config.toml
image_size = 32
rotation_deg = 10
scale = 2
padding_mode = "replicate"
widths = [48, 96, 192]
block = "basic"
upsampling = "nearest_conv"
optimizer = "adamw"
lr = 0.0021
gradient_centralization = true
final_lr_fraction = 0.01
warmup_steps = 6960
Rows from block 7 of a small image super-resolution model, named by matrix and row number. Rows with one number belong to one channel. Each number is 128 + 24 x the weight over its row's rms, rounded and kept within 0 to 255. All counts start at 0. Numbers have three digits each.
After each channel's rows are labels from the 100 images, of 14976, where the channel reaches its highest value: "strongest on" is what is common among them. Only what is clearly more common there than usual is listed. The data: microscope photos of single blood and bone marrow cells.
# convs0: first 3x3 conv (model.mid.1.convs.0.weight, 192x192x3x3, each kernel summed), inputs 0-191
# convs1: second 3x3 conv (model.mid.1.convs.1.weight, 192x192x3x3, transposed, each kernel summed), outputs 0-191

convs0.168:132055140117129118095112124121135161099094135173134086137131143150136135144138159137131172133128111109116123150121131117129111114126159157161129155120123115161129141134140146127160091111095029118134124115124147147114185137125105166134108138127155142127104149116133109107163155155132111119107147108119144099104121110136155119136116106119117114131127149125148105126109104159116150076125164110107153111137160136159114143131108186110149129174171065087106129116115133120125113188129146114125102149148126151109121116037092098112112101097139138124118104173110121160114144120131111102
convs1.168:160126076176167117144118098103103117128159116133107131096127117154139156155093136113132125137130102088133103120109161106135116119141130132120102110167113159096119174126139143135122136099147136170137115125077077112091087111125147108119162121099153108164148106096144144140104146122143127159160114153154152135071108163119121102150152170120140145166144097124119110098110151092162129116135146153155144158126096131087180129128140092129118100159136142102127090150148107126171160114143130127156112106158097146136113174136109093109142121130106088164088127089150164129112131184125146145
strongest on: smear: peripheral blood

convs0.12:164140111142155128169110128148165149088144159104117128096165155117082108110074145115173118140098122088159140097136143145140138130118095093125102128125172133163175115095095117143112141110156135130149105091113091133102174099090144083107089169145135158152140154154107128126166104143150106111138130148147102138096120106134087139135163153124090127150172102105118136113143165119154117128129140141147149109131121125129124138152162155133105143129113158166121108092158130155162158127136168169120140123153131191159144115122143145130158078120135103108119135086122145155140126140157164145
convs1.12:109150099149138115126105099174156130168146132127136153135150135154125125147135113146177098112141110137132109125151134135150171097102092070134156155133141163144139158086128141137114149114158165144139106124094093091124105106096109084131117136117077149148129086113155139115125126139149120154134114169105080132140125178087118144082095143113150181171171099156142160142104139092143116102092111129088130148142110094107144137157137102137085167141079164136119124157093106121127133110154131109129153147154113181132140153145106097139106125099124113136128133150140117135152088138139121162
strongest on: cell type: artefact

convs0.41:166120090150153137152123143157152121137137150109104151101156148114087124123080109104172110152113131084162124099143152153160164142123093096097110105154138135161153099097099108162104129115131088167160106091111090162096174105097155080102104168144126159148156151157114138132171106125158121133165122147168078147075144124127097135137151157137108162164144100093111149112143138137144107129129112156142117113113110149116131114156145152143104143089090123128150105105142101133147155111163133151138155112156144162126162127156139150152144099135151101131104137096126147135145102135116141140
convs1.41:117161100146141111126108110181145122155151131118124152128154125139113110137117106144169106114126113141142119117162134146148173095090085065126151164132147160157144143078126132140105160122148165129130104104103096089127128108093109075137106142127074162142127103131141132130137117134154115139127110176105079138140122166107111160093094142101137168165172102151138169135117142096146111102091105125087126134155109104113134128161133113151098181132075165137120123142089123117124142109154133098125161146147127172136154140159114108141099108090121111120127132143139112126161087141133134174
strongest on: cell type: artefact

convs0.105:137100150123116141123109114097084111165127118167124105145122086167168119112131127120114119109142101126114135160148113113128097113128129160135139159148101129101106160154159159126172155145077097130090154150165141090154117152153143168145171105097121103133141150116145075123110147148117143151138150128144125118115141156151162097160132116096157145116118158164162115136139122109116159148083146113141121158157159136170131106111121112123173091138122094073135142169095164121110116189130096085154104137113110083104103150130124123104124186120082149139140132136100115110104129120097127121
convs1.105:120105174086099140121151161099128147099094135134138104150104138099137129107156145129094148141127157140114156140115104129113098155151157172138123107105122084117123095171121117116153093156104098094118153151170177172149149150155129179122128121150161114094113165150107118122135128131102136094103152083130159118149147079147146121143139097159113083081090162114123109136148107169100140150156136113148120105113159145160099132102115159105154103107161098136134149103151146139114099159097125153108110126097149090120119093101148161132140145155148158108144121134108123137113157090120115085
strongest on: cell type: artefact

convs0.119:147135095141149121141113165167155139124128154104107148099145152109086115108080130116174108144109154103157133093141138153165164145129089095107107105144161124166158101094104106142102127128156106156150105092114097162104175101097136075103099159162132159123139143162108132124160103125148116123148123144180089132102136123118098155137149146129101155162165103089107148111142151136130105125123135148126149112103108136117122126155154160149097143102073153139142097102134099140150145102161149136120161105148130187142161122149141160154151094128126102126109137089141133154153093116132150131
convs1.119:110164096143136114124104112181155133161144132120123150127152131146114111139120113140171100114128117141135114118155127144143174094094084068128147170127151159157139149076129137141110158121156167131129104114106097083129121112100107080133108135125079159141128095123139129128127119137148119147129116171112084131142126174103110153089093135095136171164174105153141163138114141092142112100088108128086129137150114094112135137159139107147100177136071169141114119144086120120119138115151134100127160150142122179133149147159112107141105113091112110124128128140143110134158081136138127169
strongest on: cell type: artefact

convs0.81:158144098154147114152141151159148103127159146106107157104156153114100114117098096105159131153111131094165147106151162160157161147111101098099108107151153159152140104100104108155101129104144100161163103100104103163097156107101145092104104158154114158147151150154116160156162110107157105111157106149160089151088139106140106156141146165151110154157155102099110161111147153148158106158146102149144104105111107152106104105156146147153102157095122139130151108109151104143140149104158144154114159110156152165137158109154146155150136104143161104112109160109112137128157128141130148152
convs1.81:122158099150144116121108115173133099158151118114119159112160119140111107138103094138162106111119112137145118110164143152146168099092089070111144167142136164153135137076125134148093154120145155144137103096104094089120124109092111072135105143132093159137133104130142137138137111126157117147143099175118088142135123166113110163104105143095133168165170102149134175124122144097149113108100098122097123143158106117105137109159130106161106178124090157126117121141090124111124149099160128095137166146146134165129163141168123115140102099094116110127133145134133112110165094145132136178
strongest on: cell type: artefact

convs0.128:131069147120140141144113103101113129125112122163119089115117118148139157173104117100110120141118086077122099171142152117137105113154169151139128123129121114132129137147147151144145126090085074120181127086148133146089143151127122111154130131121149135122116190121146157130162161111114129130121088105125130100071126102118157133120124117178122119132106148096163118110113119137124155126172124116159102106167159139172101117118127157113152118156186085096132137120145149129133123166127133141153098152108120098102126131075103106108134113100187141143126125186070140122111144119123122106
convs1.128:169119093172160125141121094109089078133167093134115142097153114151128147159089101112132133139126089092149104120125177118130116125138133121110106127168099171107113152117140144145108139094127120174147113102078083101091112112113143092131148138104153115158150109099147137150120141115160131163165099167157137144075105160139123114159146173116140154159145105125123133099117145093175129129143125143150119153132100147091164096128128103148123118145148123105128105152147115112152162103159116130162122119171111133117128166142117095100130107123120103161111140104129158092120134190116148170
strongest on: smear: peripheral blood

convs0.151:104068157097105123106128124107117123131092120146133095139110104158148165181146128105093134112147115153104091161148147144133117126143172146146138159118090119103105138145139144133134100114097097121165129114148155133131130155130084131139126116124133124092101153107149163139164157145106131126129115091107158113134121104105164140093104095161133109103097141130148130135104102142103142159165125089104116117163154134142082120111100133098139135143172079104122151135119150105103101149109106119139110169096134119096142114059106127112095114096169148141160142194094093113125159100113105097
convs1.151:143149077186160118129113101145111101156160109119118159090153112148115137154088113120151121115128104105138095110128161123144155106118111091100126142167121178129122150085136132134100159099144147163137111101091077087099108112111134082138142121115118133170147086096147139152114121119145129163155095167142112141094112172113106143128125157092144167174158100135120149107111143088153112114117127135119137152137089125095161120154131096159112148146112155107129094148108114110142170093158126105154147120164109154133144158160118104119115111108109092155105142118144134115142111174121145175
strongest on: smear: peripheral blood

convs0.82:154159100143150117156145150152157151110155153106108148106161161105097099093097128106158129149107147101155156088133138139150153150112092097106103103156165136160154092098106106148100144114158160157138105100104099139104153099103157094101101157149143155141153115154106128142149096115151108114152132153170095135102127104140099154156151150123102125151160102103104138112148162144137109129123119162136149104092103155109108159146167155148101144098093161157149104101139100161152146103141160151118151105164138160156147115155142145145148101148120101118106131088165150154144106145154151146
convs1.82:091157123098109108117116115179177156151125165132133145153119149128127108117149133150173100113144142168122134126159099154141173100091090100151167146105155123156155145114129130142138131137140164105114118134139137115147126123107086123132095145137062154116103125149130131107145120143133105116104141117089076138169143128097131148059071113128127141147143129158150150157132132128115121106096103111081120114149134078138094155147138141120111178126071160146110143127081115130126104152119136104108150163106140164137139128145109118167099129102139129115143115166137082146149076092132118128
strongest on: cell type: artefact

convs0.148:125103151127113141113112107101082122166119117164130105153115093160165121112137127118115122109136103123119127166143112108129095120127131166135139154151095124097107171155152159121175155145076100118090155160167149099161122160157146177138171115095121103122141146115142083126111152149110146145126150123142128109113140151148164087161126119096156143113109157162155107136132118117112155132096148112136120153153158134166134116106112120119175086145116089075137147164102159117119116192130099080147101142118111081109096144128121109104123184119088147136138117138105112117101120117098119118
convs1.148:116107171089099142121153161100127145099094137133135104147102134101136131108155146126091152140130156140112153140112099130113100158151161172135126103103119087114123099169122117115152095154103097095118156148168176173149146153158129181120131119150157114098115165151107120122133129125098137091104155081125156120149149079152148115142140096160113085082084161112126105134150106170097139152154135115146119105109157144160099132104114161105157105108158097133137148107152143138114101155094125151109109122095148089123117091106148160132139147157149157110140115136113121138111158093123117084
strongest on: cell type: artefact

convs0.153:123047143106111114110129132106118132136092125153123094127111111141134164172127133107095143113135109140101101155149154140142113123135169145138141150138093132111118132136128141125136097115089058116160123105159151141127148152124093128132117130132133129088108159113145163152167157151112121112118119089119156114113131091112159141107116090150133112114103143125145137127113100151106142154154130093107117114168150147152076122118108160110145130138182064096135142128118150109107109160113115116136110165097138111089150113060106128117112098097177149130149146190085099126126158107114104091
convs1.153:150135081181161126129118105132091083149152098125116156089146116148117147158089110110139130121130101101140097110120166118142142121135121098102113132175108178120106140097136131133102152094140129177141117100092078093093108116117138087134154118109145121167151093091145146162112129109142139165170099160159130142085112169124110130150139162098140168166146098127113145100117142097159119127133129141133133160129094141093162106140129098162115135148136139095132089150124110111144162096167118114164140116160113144125133163154120111119120113127108086164102146107135141098132124177123145171
strongest on: smear: peripheral blood; cell type: lymphocyte

convs0.116:133097153132113143117110126098086110162122120166134112151116095171169132125138126123112114113145112136107127172134111104129099118133131166125123154145093131098106167159159159128166154153080097136094151157173151095159106151153145172144166105100130094120139138113149091123104156140121143154136143118143131121129133153148168102153124117103153144113114156157160110140137119102117153138090145105133121158156156128160129102106114105116172088136115094071131150169100163113116119181131094078157099142115099085117099153114127128106119183121082154147142123135112114111105119120090125110
convs1.116:116106172086097140118153161101129148107095138133137106153103139102135124104157143128097147141127159143113156137115100131114101152148155169138128106106123085119127094169121116116152094157103095093113153150170177173149147150155130177120129121151156115095116167154108117122139125127100137095101156084125155114152149078148146118142139100165115086086086161118125107136147104169099143151153133116147122105114157146163098136103117162102154102105160096135135150101146143138114101159094124149109109124095151090121118089103149160132141148154146160106143119137109119137114155088127113087
strongest on: cell type: artefact

convs0.87:125100157125107143118110118102084109166117119161137106150119097160164119117142124118117116110142106127117126164147111111133093123126129161131132162143093126101105168158155156121174155142077102127091157157166148099164113157154145178140168107097125104118141140120139081128109150146110145148133147127145129115122137154144165101158122114099152146111108155167157116136136120111115154136089146105132119158157160131162132106105111108110176091138111091071131147163101164115113114190130100081154100147116102089112101146122127121106116183117079150138143123139107109111105124111093120115
convs1.87:114107172086098142121155162104130148103092141131135104152102135103133126107158145128094151139130159143111155141116098130114103156148159169139129105105123087117124096166122118114151094158104100093116155150170178171150148151156128176121131118151152116095114165150107118120133127128096135090101157083123153118154149079147146116138136096161114084081087159116124107137149106170097139149152134115144121105109160142160096135107115161105153105106158099135139151107146144139112100157093124148107111124094152090122117089103147161132139148156149157107142118140114120140113156088125113083
strongest on: cell type: artefact

convs0.185:122106125112120123147135127132157158111096156136105091109131129156143164171128159117144145131147105119096099138150136144133115128127150127141129147122132122132122142126138134161145078101126149111167106089109134164108152136123096139137104139130143157108106157106142127134188146141134115132125122115062164099118103098120132128076118074164121110124130132117131133125079115134089123126167124113107133101142150111144095150135113181106102146136220129135119127120120122123123115159118132132121105130134141172114141135026107113114104094094186115138121093186100121138126179129140105109
convs1.185:150142087164156107147093076138128113143170126128130140110143122159130139155104123133161099116136095110148099120141160114141138088115108093131129145150126159130135173101133143136117170098148156157133100124082085088104104100104124096137131137091105127163135106106164142125129133131160111165148103171133116132094096175103108133116114170110144158182167095144126132120099150081165117110110136139114142148156101104092162129140151090131098133172106157125109101151115114121153154112147131111146126132160093166136121177141095080115119116090106098152110134125145138122127102169125148156
strongest on: smear: peripheral blood; cell type: lymphocyte