A small image super-resolution model, trained from scratch.
Model: 3.12M parameters, 32-pixel images, arch unet, norm batchnorm, activation silu, widths [48, 96, 192].
Training: adamw at rate 0.0021, 34800 steps, batches of 64.
Data: trained on microscope photos of single blood and bone marrow cells, 97085 training examples, 22.9 epochs.
Rows from block 6 of a small image super-resolution model, named by matrix and row number. Rows with one number belong to one channel. Each number is 500 + 40 x the weight over its row's rms, rounded and kept within 0 to 999. All counts start at 0. Numbers have three digits each.
After each channel's rows are labels from the 100 images, of 14976, where the channel reaches its highest value: "strongest on" is what is common among them. Only what is clearly more common there than usual is listed. The data: microscope photos of single blood and bone marrow cells. In brackets: how many of the 100.
# convs0: first 3x3 conv (model.mid.0.convs.0.weight, 192x192x3x3, each kernel summed), inputs 128-191
# convs1: second 3x3 conv (model.mid.0.convs.1.weight, 192x192x3x3, transposed, each kernel summed), outputs 128-191

convs0.62:483468519504513535550483534454462455439475443561449526547430463474548533558508445478465566455442538544445544450480514480441519452455478468478550486544542539528525542444484478451521472452463451
convs1.62:497519470517533521454472452547521540524418528461543517425582485510469537461490479525532461560503477511532497533476611522499537557480456503455477468411456510473492484549490506523440537494520570
strongest on: smear: peripheral blood (51)

convs0.78:533497581503515490455499492443488504491506498538509503567446477539508472507459493561541542517470542527505519454556526533563455552530570515521465587511497506479566433461545500505583542442527493
convs1.78:454481441526487468488509491496517511522477508475523473320617569499508475463488504517506456535534513489517521519507637567534472507515500510499448505451504484514502453563486524525345501522525529
strongest on: cell type: lymphocyte (39)

convs0.39:479487605471528498519455480470457498443516464495493530594426474542506512584412445543490554535453555505479432459537515485477546452528517525476538537576448516443517522471506502483613501473497454
convs1.39:537505420554489556491451475484568512552469437468507563440571514462494492460503502541499510519511470476473529507462604536459520442439422500463437445480470483481476521552467563486435507490497511
strongest on: smear: peripheral blood (88); cell type: lymphocyte (38); cell type: myeloblast (25)

convs0.122:470439496505533492476484548535492465452514454581438466592419432434497524521500427477485535493454480496497561422483452480480458510529479510479532537510542508473524449541514547476515509527424475
convs1.122:497523476543461430461498477483575545549519506453542480486605553536441449487455532520516456521549514469533465497519632546504512541495508564518455521441450488447477446595499574531489480533527518
strongest on: cell type: segmented neutrophil (61); smear: peripheral blood (57)

convs0.4:485512481465525478439429490514484483480503525537486471584510456522555504496480477535519546523493535535516458444521478552566492565515558513524485530496505518513545422496564511503528514509567514
convs1.4:487534494524494456477467465524539502553502474460497489344604580496483487496463529557500481520539526480484490523480626568493504539489455505517469505477472481467479439556521546488378504522547513
strongest on: cell type: lymphocyte (39)

convs0.149:479530535495510427450551453529477530527542526439539438552516528561449473529454532536525453554527534471549442550537510516538488539542545546530485532537455482451541445456517492540554506512529532
convs1.149:453461474471512479456463440470469557470427572476582481517512441450458498458469460495517428525475465528584487489527510485585496549491534507466454473497458515496567486485473483567501524494485557
strongest on: cell type: artefact (30)

convs0.153:471535542486485443447542459532480536546556530446532440543538526547450466526450550540538463552542531465542451535534509528534469548539548547549479535527450470442534446470537494537547520524549532
convs1.153:476499499494471465439469456474519547522456551462567471464528497479432445479471502521535431522511496492553453504511549501550490551482501516505398475482439478472531426531510509550475530516519552
strongest on: cell type: artefact (28)

convs0.106:466518502496507463457498479495466506490500531523487472545451434564538499434478522521548538446500514523505489527563404518513483560570547557521498596513510509509529412548550485500509523502518496
convs1.106:467498440524499482497476500508521505531499490461527480338611602495514498457481517506492476530529500488500523505468608571526486546490467506491493479462509470516485473541480531513370477526518503
strongest on: cell type: lymphocyte (42)

convs0.1:464535539469463421453543472534472535547541538475525418548544522530463453514454536517533458539536540468546446521535515516540440556550560548563454547525465467455526445517531488540561531519552528
convs1.1:486505423544464493505493504493548503545554475459523504370543537476518468455476515533465501548514488458499526511507596561525474484474471510483423451495499454517486509586462551518400465514486474
strongest on: cell type: artefact (28)

convs0.92:488519536492531410466540495503466465467475508559489451549526431529542496422482504514520539494491532514497496486528454529563458574560544545524480599515533496515516421542538494505521521486538520
convs1.92:462507435521489495488471490517519514529503504465535481340625566492512486463471498513501464528523502487516529524482628556526490540495478499500476470465501475511498479557494526523372504525515529
strongest on: cell type: lymphocyte (44)

convs0.59:533521558481450413472518517488485513532529531529508448556574467468469452503462532511511467516529557502529443481514514503551440567541561516568412542539483492464548444523558512528585520491554515
convs1.59:455540463518495560460493464563528540538525504467527476404532525488479484459486494522548486550536445484522503557501578526517511510477438509495450444509465470488496463579517541520412535521542551
strongest on: cell type: artefact (25)

convs0.179:474541540492490431447551444529490528546541515434539441532537532552450470526450552543525448539543522466537446544536505529531475540530542537552485526536451485453531451467531502534547518530543533
convs1.179:456479502490469481458460438453496529501451540460566471501492457439440447485466473519511433524496500506545467493518519502552502528483509516469376465522440502474552451501485477540484529497508544
strongest on: cell type: artefact (28)

convs0.98:504529610485513448463503492540455512444433515529503476554512429524462448518471457539498488533481545509517462460526510512557475571533561551532469593469476499421521389465530495517547520507519529
convs1.98:457485427540483483479494472499512501501482490492515473291590523496494478477494482505503450504517499492499503506504530553505478514482480494482454499475498477499522490557482513517341541534522536
strongest on: cell type: lymphocyte (43)

convs0.165:463523537480515444444500495581495473476514463486451481562454461483537528498389445500510542524440489518491513497491426515456521508488513496470597529488530550529524464514523514472504505491499452
convs1.165:461496441515467461486454490467557514548488494451544478366615604485475460490474536537508460498553514479509502501514575560510498542484474516512429495484468483479478436555497542513378528549519526
strongest on: cell type: lymphocyte (43)

convs0.54:510528615524519495442521491528461500431442502542482513553515443527490473522465445574520490502463526512496469473521510532553474546544528553505453617452482498445511390501533526495539553507496519
convs1.54:456473419536500484491487482505508495491488497484536493294604538497504500473495477499494450515495488499510522499498566561524481519484486495460492484441509482516523499569468509533349521521504520
strongest on: cell type: lymphocyte (34)

convs0.20:579532567534474532492398503424547461515539479532465622515501500443495483569483522558528551482550505509439420450465466571480514497468497447498451496497458488486477500454552527465531590531580514
convs1.20:501546515500500525512446487522524477551504436461451549509518521462532513546460506559477539513511538503437513530424631509476550425438399468518494451563509517478474508531542531451499512507526477
strongest on: cell type: segmented neutrophil (43)

convs0.184:465548542477505452444553434527477530529540524443544442530518534554448476539457538537528437547537525468537452563536494525542497541527537529542483523546451485466539457446533485531538537519537545
convs1.184:441424501469506509467456468469442529461446555475573493551471418431497494486469438504508451536453489526553511481515488492579509487486516502447416458557477524534583511449458443545514519465483536
strongest on: cell type: artefact (26)

convs0.42:465538537464461435454539466526468538550546537462524428552541518529466454521456547519534459542549536464541452525537524515545453549547556549570459541524468464457526454503541486539560530531562528
convs1.42:474517436530463490463487477498536517547537486448539488367531548484479462453485515543488466528538495464509490512507602575518473507481467504492409453486469464500487475577477547515394490528529503
strongest on: cell type: artefact (27)

convs0.41:559505461503559453506594492471439447494477483522494496508493460479498509465560556503486530552488509514504562521481514481555458549494524491504515465452580494557473476447487469524511481402497540
convs1.41:441472520472478488452492458437447532481452558469570450484503456490473458499467476518513405538489518506553482514535530480568496552513541524481404483538470498502572458459484457552490509495511551
strongest on: smear: peripheral blood (96); cell type: segmented neutrophil (49)

convs0.61:516516537496529467473531485477463471482492507564496469534501438553526505405494516533539546479490499527493500480553450552544461542575553540523500616523522507518518393518553500499516526509537503
convs1.61:468494445529488488498460482505533502541511477463528491315601579481514494466475511527496475518538502484498532512485616558520493516490471500500482469477499479502494488543487537511352497529536516
strongest on: cell type: segmented neutrophil (52)

convs0.7:478536542476487431455542477551481531548560534472533437541546525546446467519455544539537476552546544468540443529528536521526458547552548542558476538513451465443519443478553498538552525532557533
convs1.7:487499467502480450458453454473538549544480533454577500390546530468447470467461515542521454536533487481555480516524574520532497559472480519497422470481432484453504451544497520534429529524530568
strongest on: cell type: artefact (31)

convs0.52:489480426559537411515523517533524469478521465487500460450437534517500523450440480479455497495461479470499521525475493547493514500464453477447565466434530524532484479479442508490475448489439482
convs1.52:503442499508518448496463506466531526467422540486533478591497464481467511483501503467487470479489461511553499442506456484525502551502554517488530501429488518501503479500454527530575466487442492
strongest on: smear: peripheral blood (93); cell type: segmented neutrophil (83)

convs0.120:471540533484486438448544458533490529544548520445541447538535534546447467526452546539529456545546535468536445542536511529529469536537542540541477525536451474450540448471531495535547519530548530
convs1.120:458482498491462468447459437446505548500456554436571466497507464459445449490466483519521417527499471495555458506527515505555498527483515520494386468508437484476545452511503499544493535504502549
strongest on: cell type: artefact (29)

convs0.182:483531537492494436447546459534485537540542529452551442540530527552450464518452546540531456551534533469550446542534516530542486543540546546533476533533452470446543445470529496545545511523540542
convs1.182:454481497513485458442490439476499560503455555448568446510507459489437478463470482509538421535511460493572449502545493515566484545493518516479435483505437483457550460518494512552511533510517558
strongest on: cell type: artefact (28)

convs0.87:474533532475503457458525480546507524558554517492516436513541564534447479539462561541538485558547556494526446473524553549536444549533540527560474532460438483428446453506565536526531529540563509
convs1.87:535503484473525413559493527488519458522542446525480532402465568515517547522477553486430540455535522495477508467503509474476502490499520512518578527476533539479433501481511506466437447497502447
strongest on: cell type: artefact (30)

convs0.19:477542540482489433453551457539481532535553521452537443541535533558450468528453538537532454552537533468541447547534513526536473541540545542543474534536454473453539450465535492540550527526540532
convs1.19:446489487477500480448463436471485560493439563458583477491513468457444479476472469512532425522493478511571471508523522494574504537483513498487424465495444506475558462495505490560493544511508568
strongest on: cell type: artefact (29)

convs0.108:481537530492488434446550442530491521541547508430536441534534533546447468521450552539525451537550531468532443538529512530528474537534544531553486520538452482450528450472529504536545515526554530
convs1.108:460487500496463474457454446435499538504456549456572473502500468446443438501478479516518432521496503498540456489530528503553494522489514514489376468523444490473552450509503494541494525502515541
strongest on: cell type: artefact (28)

convs0.29:491531532504501402446555471555489533545542525456535427535530525556456464508448551527516463556534536459553445543524506525527479554548557542547495533511459475447530438487521502539547494525534529
convs1.29:455469478500506469439483427487499558495430565458573458483532478470434478472470490510528421528506473505577459490531526513559481564497537526485454476465442499464552453519476519564493520516497554
strongest on: cell type: artefact (30)

convs0.135:541501551498480394463533494522444524509533514482529428568457484544459467515453505515504485566472548493548457529519503483504471568561575537510494539507476494430540459451492452527588480425515508
convs1.135:481474469518463480441490458461526560523452545453566481430553502485463453422474506513525429519530442470573478484545559537548470550504531539476424474470453470479528463552453538553454469505511547
strongest on: cell type: segmented neutrophil (47)

convs0.97:480536535490494435446545453548481531543551514442538439527528540552450478513449553541528458548546528466534452553531506532524472535532540537547489530521449469452531448461525497534544520532554527
convs1.97:454473500489460459459426471438516544500448542470565464491510482436458446494468477513522441516491487491550467486528530510555486532485512502486372474508453485488540450524491509535487522508499559
strongest on: cell type: artefact (29)

convs0.32:578519590487535490480429537426528471524559496544466533591505456490498490523492518536526556496542499521468426390492472533507524523504545484561491537499459493463496469458570512481591522507599500
convs1.32:512530481527484488510422488513582500570544445450490537409537550463518489516455530565470511515526529472472514518463660525488544449459435511530484467538494499483469509554531570477430473512544475
strongest on: cell type: segmented neutrophil (47)

convs0.145:479537509508522421450537452567513520554543506443539437516546549553450475511451560525516464549535532455531444544524541537513483544539524546532503520506456469463516432485520521544534483527544519
convs1.145:469476530474491415458472429468494544485443566476568460528490462473424479511447485512503416523497494512558425484531481473530498560500558529516482518505448524450544459493491514541530531513484534
strongest on: cell type: segmented neutrophil (42); cell type: artefact (30)

convs0.114:477456472462507511444481483515453491462529502523492488591377436502546514517497441500487533454456468538504517479548421454473495527532535495523556521471529549465576406550518491505549505526507474
convs1.114:497504468533489440481455484480570526547483499471531485368611594496463486461481543520499479509557492478519487486502588573507501591492491532502485515413466478463456424569485562511403481527525507
strongest on: cell type: lymphocyte (34)

convs0.72:486507547457514430429469519529494500523513486525462476567475447525535497523434502507498529523467543510527517433497500494536469604507557526514499548502544529514555392487523501498553509445499479
convs1.72:459505450526475466471501478498523520531486504473536470326610577499482457480475518529510460521545517484512491513518583564517482530503496518513436514466477475482503427563494541520363520539533533
strongest on: cell type: lymphocyte (39)

convs0.146:511485482546537418459550478581472513486503470491515426494470512527463509482455514486459458547452489508529473561480504532483545553496512502464538473452520519476519446463449484511514419454457501
convs1.146:460439480499505449462484469467502546474429561473562445492536467478456490449483485480508444498501449500585489462550466503556470592511563527474489497467466500481536479502449503556496490499472540
strongest on: cell type: segmented neutrophil (58)

convs0.27:511552477489516538583467524444506503501519495441535511455485554496499523467539446543492489498468468432505533526494517499582518514465506473466530415560543441609496604450471494501482491446453504
convs1.27:462452511471511546491535510467427517443528560487536473637418396511521510486509446470516455541437474512532527501529463443550482468534537511460460475592505502557570583419459424535596487456465520
strongest on: smear: peripheral blood (100); cell type: segmented neutrophil (44); cell type: lymphocyte (42)

convs0.110:515517577485460446478486491470470528495514534517512477562574480466466441553474488521534470514520554502524436482515502499553462562535553530534402545572468503461548470498532503528574545491536545
convs1.110:455554481520498561475515462568483529512561518467506455437501498519500487475504494499561467538514449483513499578503508505528482523503453483484458451575483455513525481556526488521443560514542551
strongest on: cell type: lymphocyte (43)

convs0.25:564496544564497567581423513459518482483533456509486576521395533491536492511542437542543540470509488451415487523492483529449534422477479468480506493570496453531436608491519505454513577463534469
convs1.25:502510484522526571467486442541485517498480509427485539614498437481496531525489470521526453543482511519482496533441578492495550439466421470467452439559479521485542550514513487494611537486515520
strongest on: smear: peripheral blood (64); cell type: segmented neutrophil (47)

convs0.56:479453449587499410505536533534521489492530454478500458445448536512509498534428490513489490481467524461513540547483536611506496492490457491464508494438533517512494472503453530495484470498457476
convs1.56:506431510503525462516458519470511507453425529522522492577467456480485527486523484457475503459483460521541513441509411491516493537498553496484548504435505525513499505479456508522570485496439491
strongest on: smear: peripheral blood (80); cell type: segmented neutrophil (78)

convs0.111:477526520490466409450561473528482540533547532462527414547546501516469452495449528508521453536520514455552439512533508512539445567552570554557471544512478463457524444527521498543568514502538525
convs1.111:487509459528473479459474468498544549544504520456561487409556531475449451449473523530508463543533500484530502504515617543530494534498499530510408465462452472473501447576487549526434491536525534
strongest on: cell type: artefact (28)

convs0.109:491532491529523393452537480586527516550532485440527432505519548567457491478429561504497478550522543445520444542513533532489499525527518536523530506480473488448486446495488537522524462524511487
convs1.109:486452507494518422457462443473511548478426550471561473522511459462444491500457496511483451513498491511571451462527485500543500564496563539494504505467443523449543455502474529553532497515478527
strongest on: cell type: segmented neutrophil (47); cell type: artefact (30)

convs0.116:565536567521483514490423524432560447509556463553441608531507481470523494518481512557533582478527472521433436418492457573492504472478500454507458519500484496506470471449551528445534573524577502
convs1.116:495537505514489512517439494521552484570504434465470538510544552449521500523465526556478522504536530499444518533434663530483543426453417485521478452551501508482473498542525546466488486510550470
strongest on: cell type: segmented neutrophil (44)

convs0.188:488547541487488430450549449538482535539543524443533441541533526555450463518447545541533456553541528467543448539532508528528473543547555546551485535526456476448532440471532503539554519531540529
convs1.188:460490487496492480441466436471499552505439559451572458475518474462429462468472484518529415521509479501561446498522527503550488547492515519485415471491435494467542439518499500550478529520516560
strongest on: cell type: artefact (28)

convs0.132:512471496533510545519483535485524474468514490561427530500489469484517518489482459513491582478493484520474433453506527545487524463504474480505514504437464493481436481551523548480507502526537455
convs1.132:557521510555483471509432484506596471565461414463447558488545541458487479530487553567470518476529520480440498488449567562421545475443420489536472503442478498458430451571528586449492501524513456
strongest on: smear: peripheral blood (68); cell type: segmented neutrophil (51)

convs0.10:495522512447476447522486451427506504527496485510516542559552499501463490540469494556526429516539480499493410481517536518541509520487528514536451534635481492464502464474559518495502589539512552
convs1.10:469508479462512584513514506521421477465521498492487520556414451478545522510517454501521512534458502530463555547462479467519519424476449442463474428624522508551540544434517424482517543476499517
strongest on: smear: peripheral blood (84); cell type: lymphocyte (39)

convs0.5:481468444561502400498565520543515485491521451468510459472459535526497486519436488514456477502441496484518528538472502578501506514467464489457532475437540543512496463488439511499507449483440482
convs1.5:498424498504524453502475506471514519458415543507542480534503468477475513475509491462477482470486463520553512441519440490532494564513575523483536504427497520512517491486434506540535467488446494
strongest on: cell type: segmented neutrophil (80); smear: peripheral blood (66)

convs0.159:537463498496517529576424529421492478468455483552481569492447432446547535487530440487476548455453469541467545443477493458478562474475484463464524470522545542539499564494464489482496496423481480
convs1.159:508537527490532635496491514584454496490464515502463513602490449461534526522533468514536532560457504532459541570441524472484531466501428459490472451528517499534523519486537451470560551480503535
strongest on: smear: peripheral blood (37)

convs0.154:470445454576489396494521532529502476481515459478496480434432522507514481534419472542496486484472532469508526552479527620506484481497464476468508498475542522523508463514459521479474497525448473
convs1.154:501419503514539478515453508479504502442422527510519515546471444472490545479531469461484493464475444529528516443486410507511498527484528486470557498438510527518505520474448507517551507499440489
strongest on: cell type: segmented neutrophil (57); smear: peripheral blood (47)

convs0.88:478519538485477456451536472542462542520536535471546443542539508540452457518456520544534467547514532472546456518533529531528449553547556548533456540509452467431527434478533495542547536511526543
convs1.88:474517500545452414494534498453557542537591488493529432469527543576462449479487523485529465521537477456519434491564501537496463498511518553523444531522455444463482467589504549522506483526533502
strongest on: cell type: segmented neutrophil (42); cell type: artefact (25)

convs0.48:465524543468490425461558472539469533532546539474535429554528515555445466535453539521520453558523548493545439529523518496537462553551545546537471550535461487446540453460537476544563519505535527
convs1.48:456457434475515500458466453480471551491443549475585515399510468435489521432461468508519460515507434515583526512502553509576502538465514513437470429461477515499534497500445492563425505479505557
strongest on: cell type: artefact (30)

convs0.13:499537508497547485493368515481511451507527485568448473548541422505540494423492505529519574500524488533459465389497493548503536515504508503571521512494520514496467443517591547471520503532589495
convs1.13:507549510533491459486433465529557494566526445447468515399573542476488485524452529571484488512533526475450471516451634553465520487457418494537478486501481492454465466559546571467418513533547490
strongest on: cell type: segmented neutrophil (57)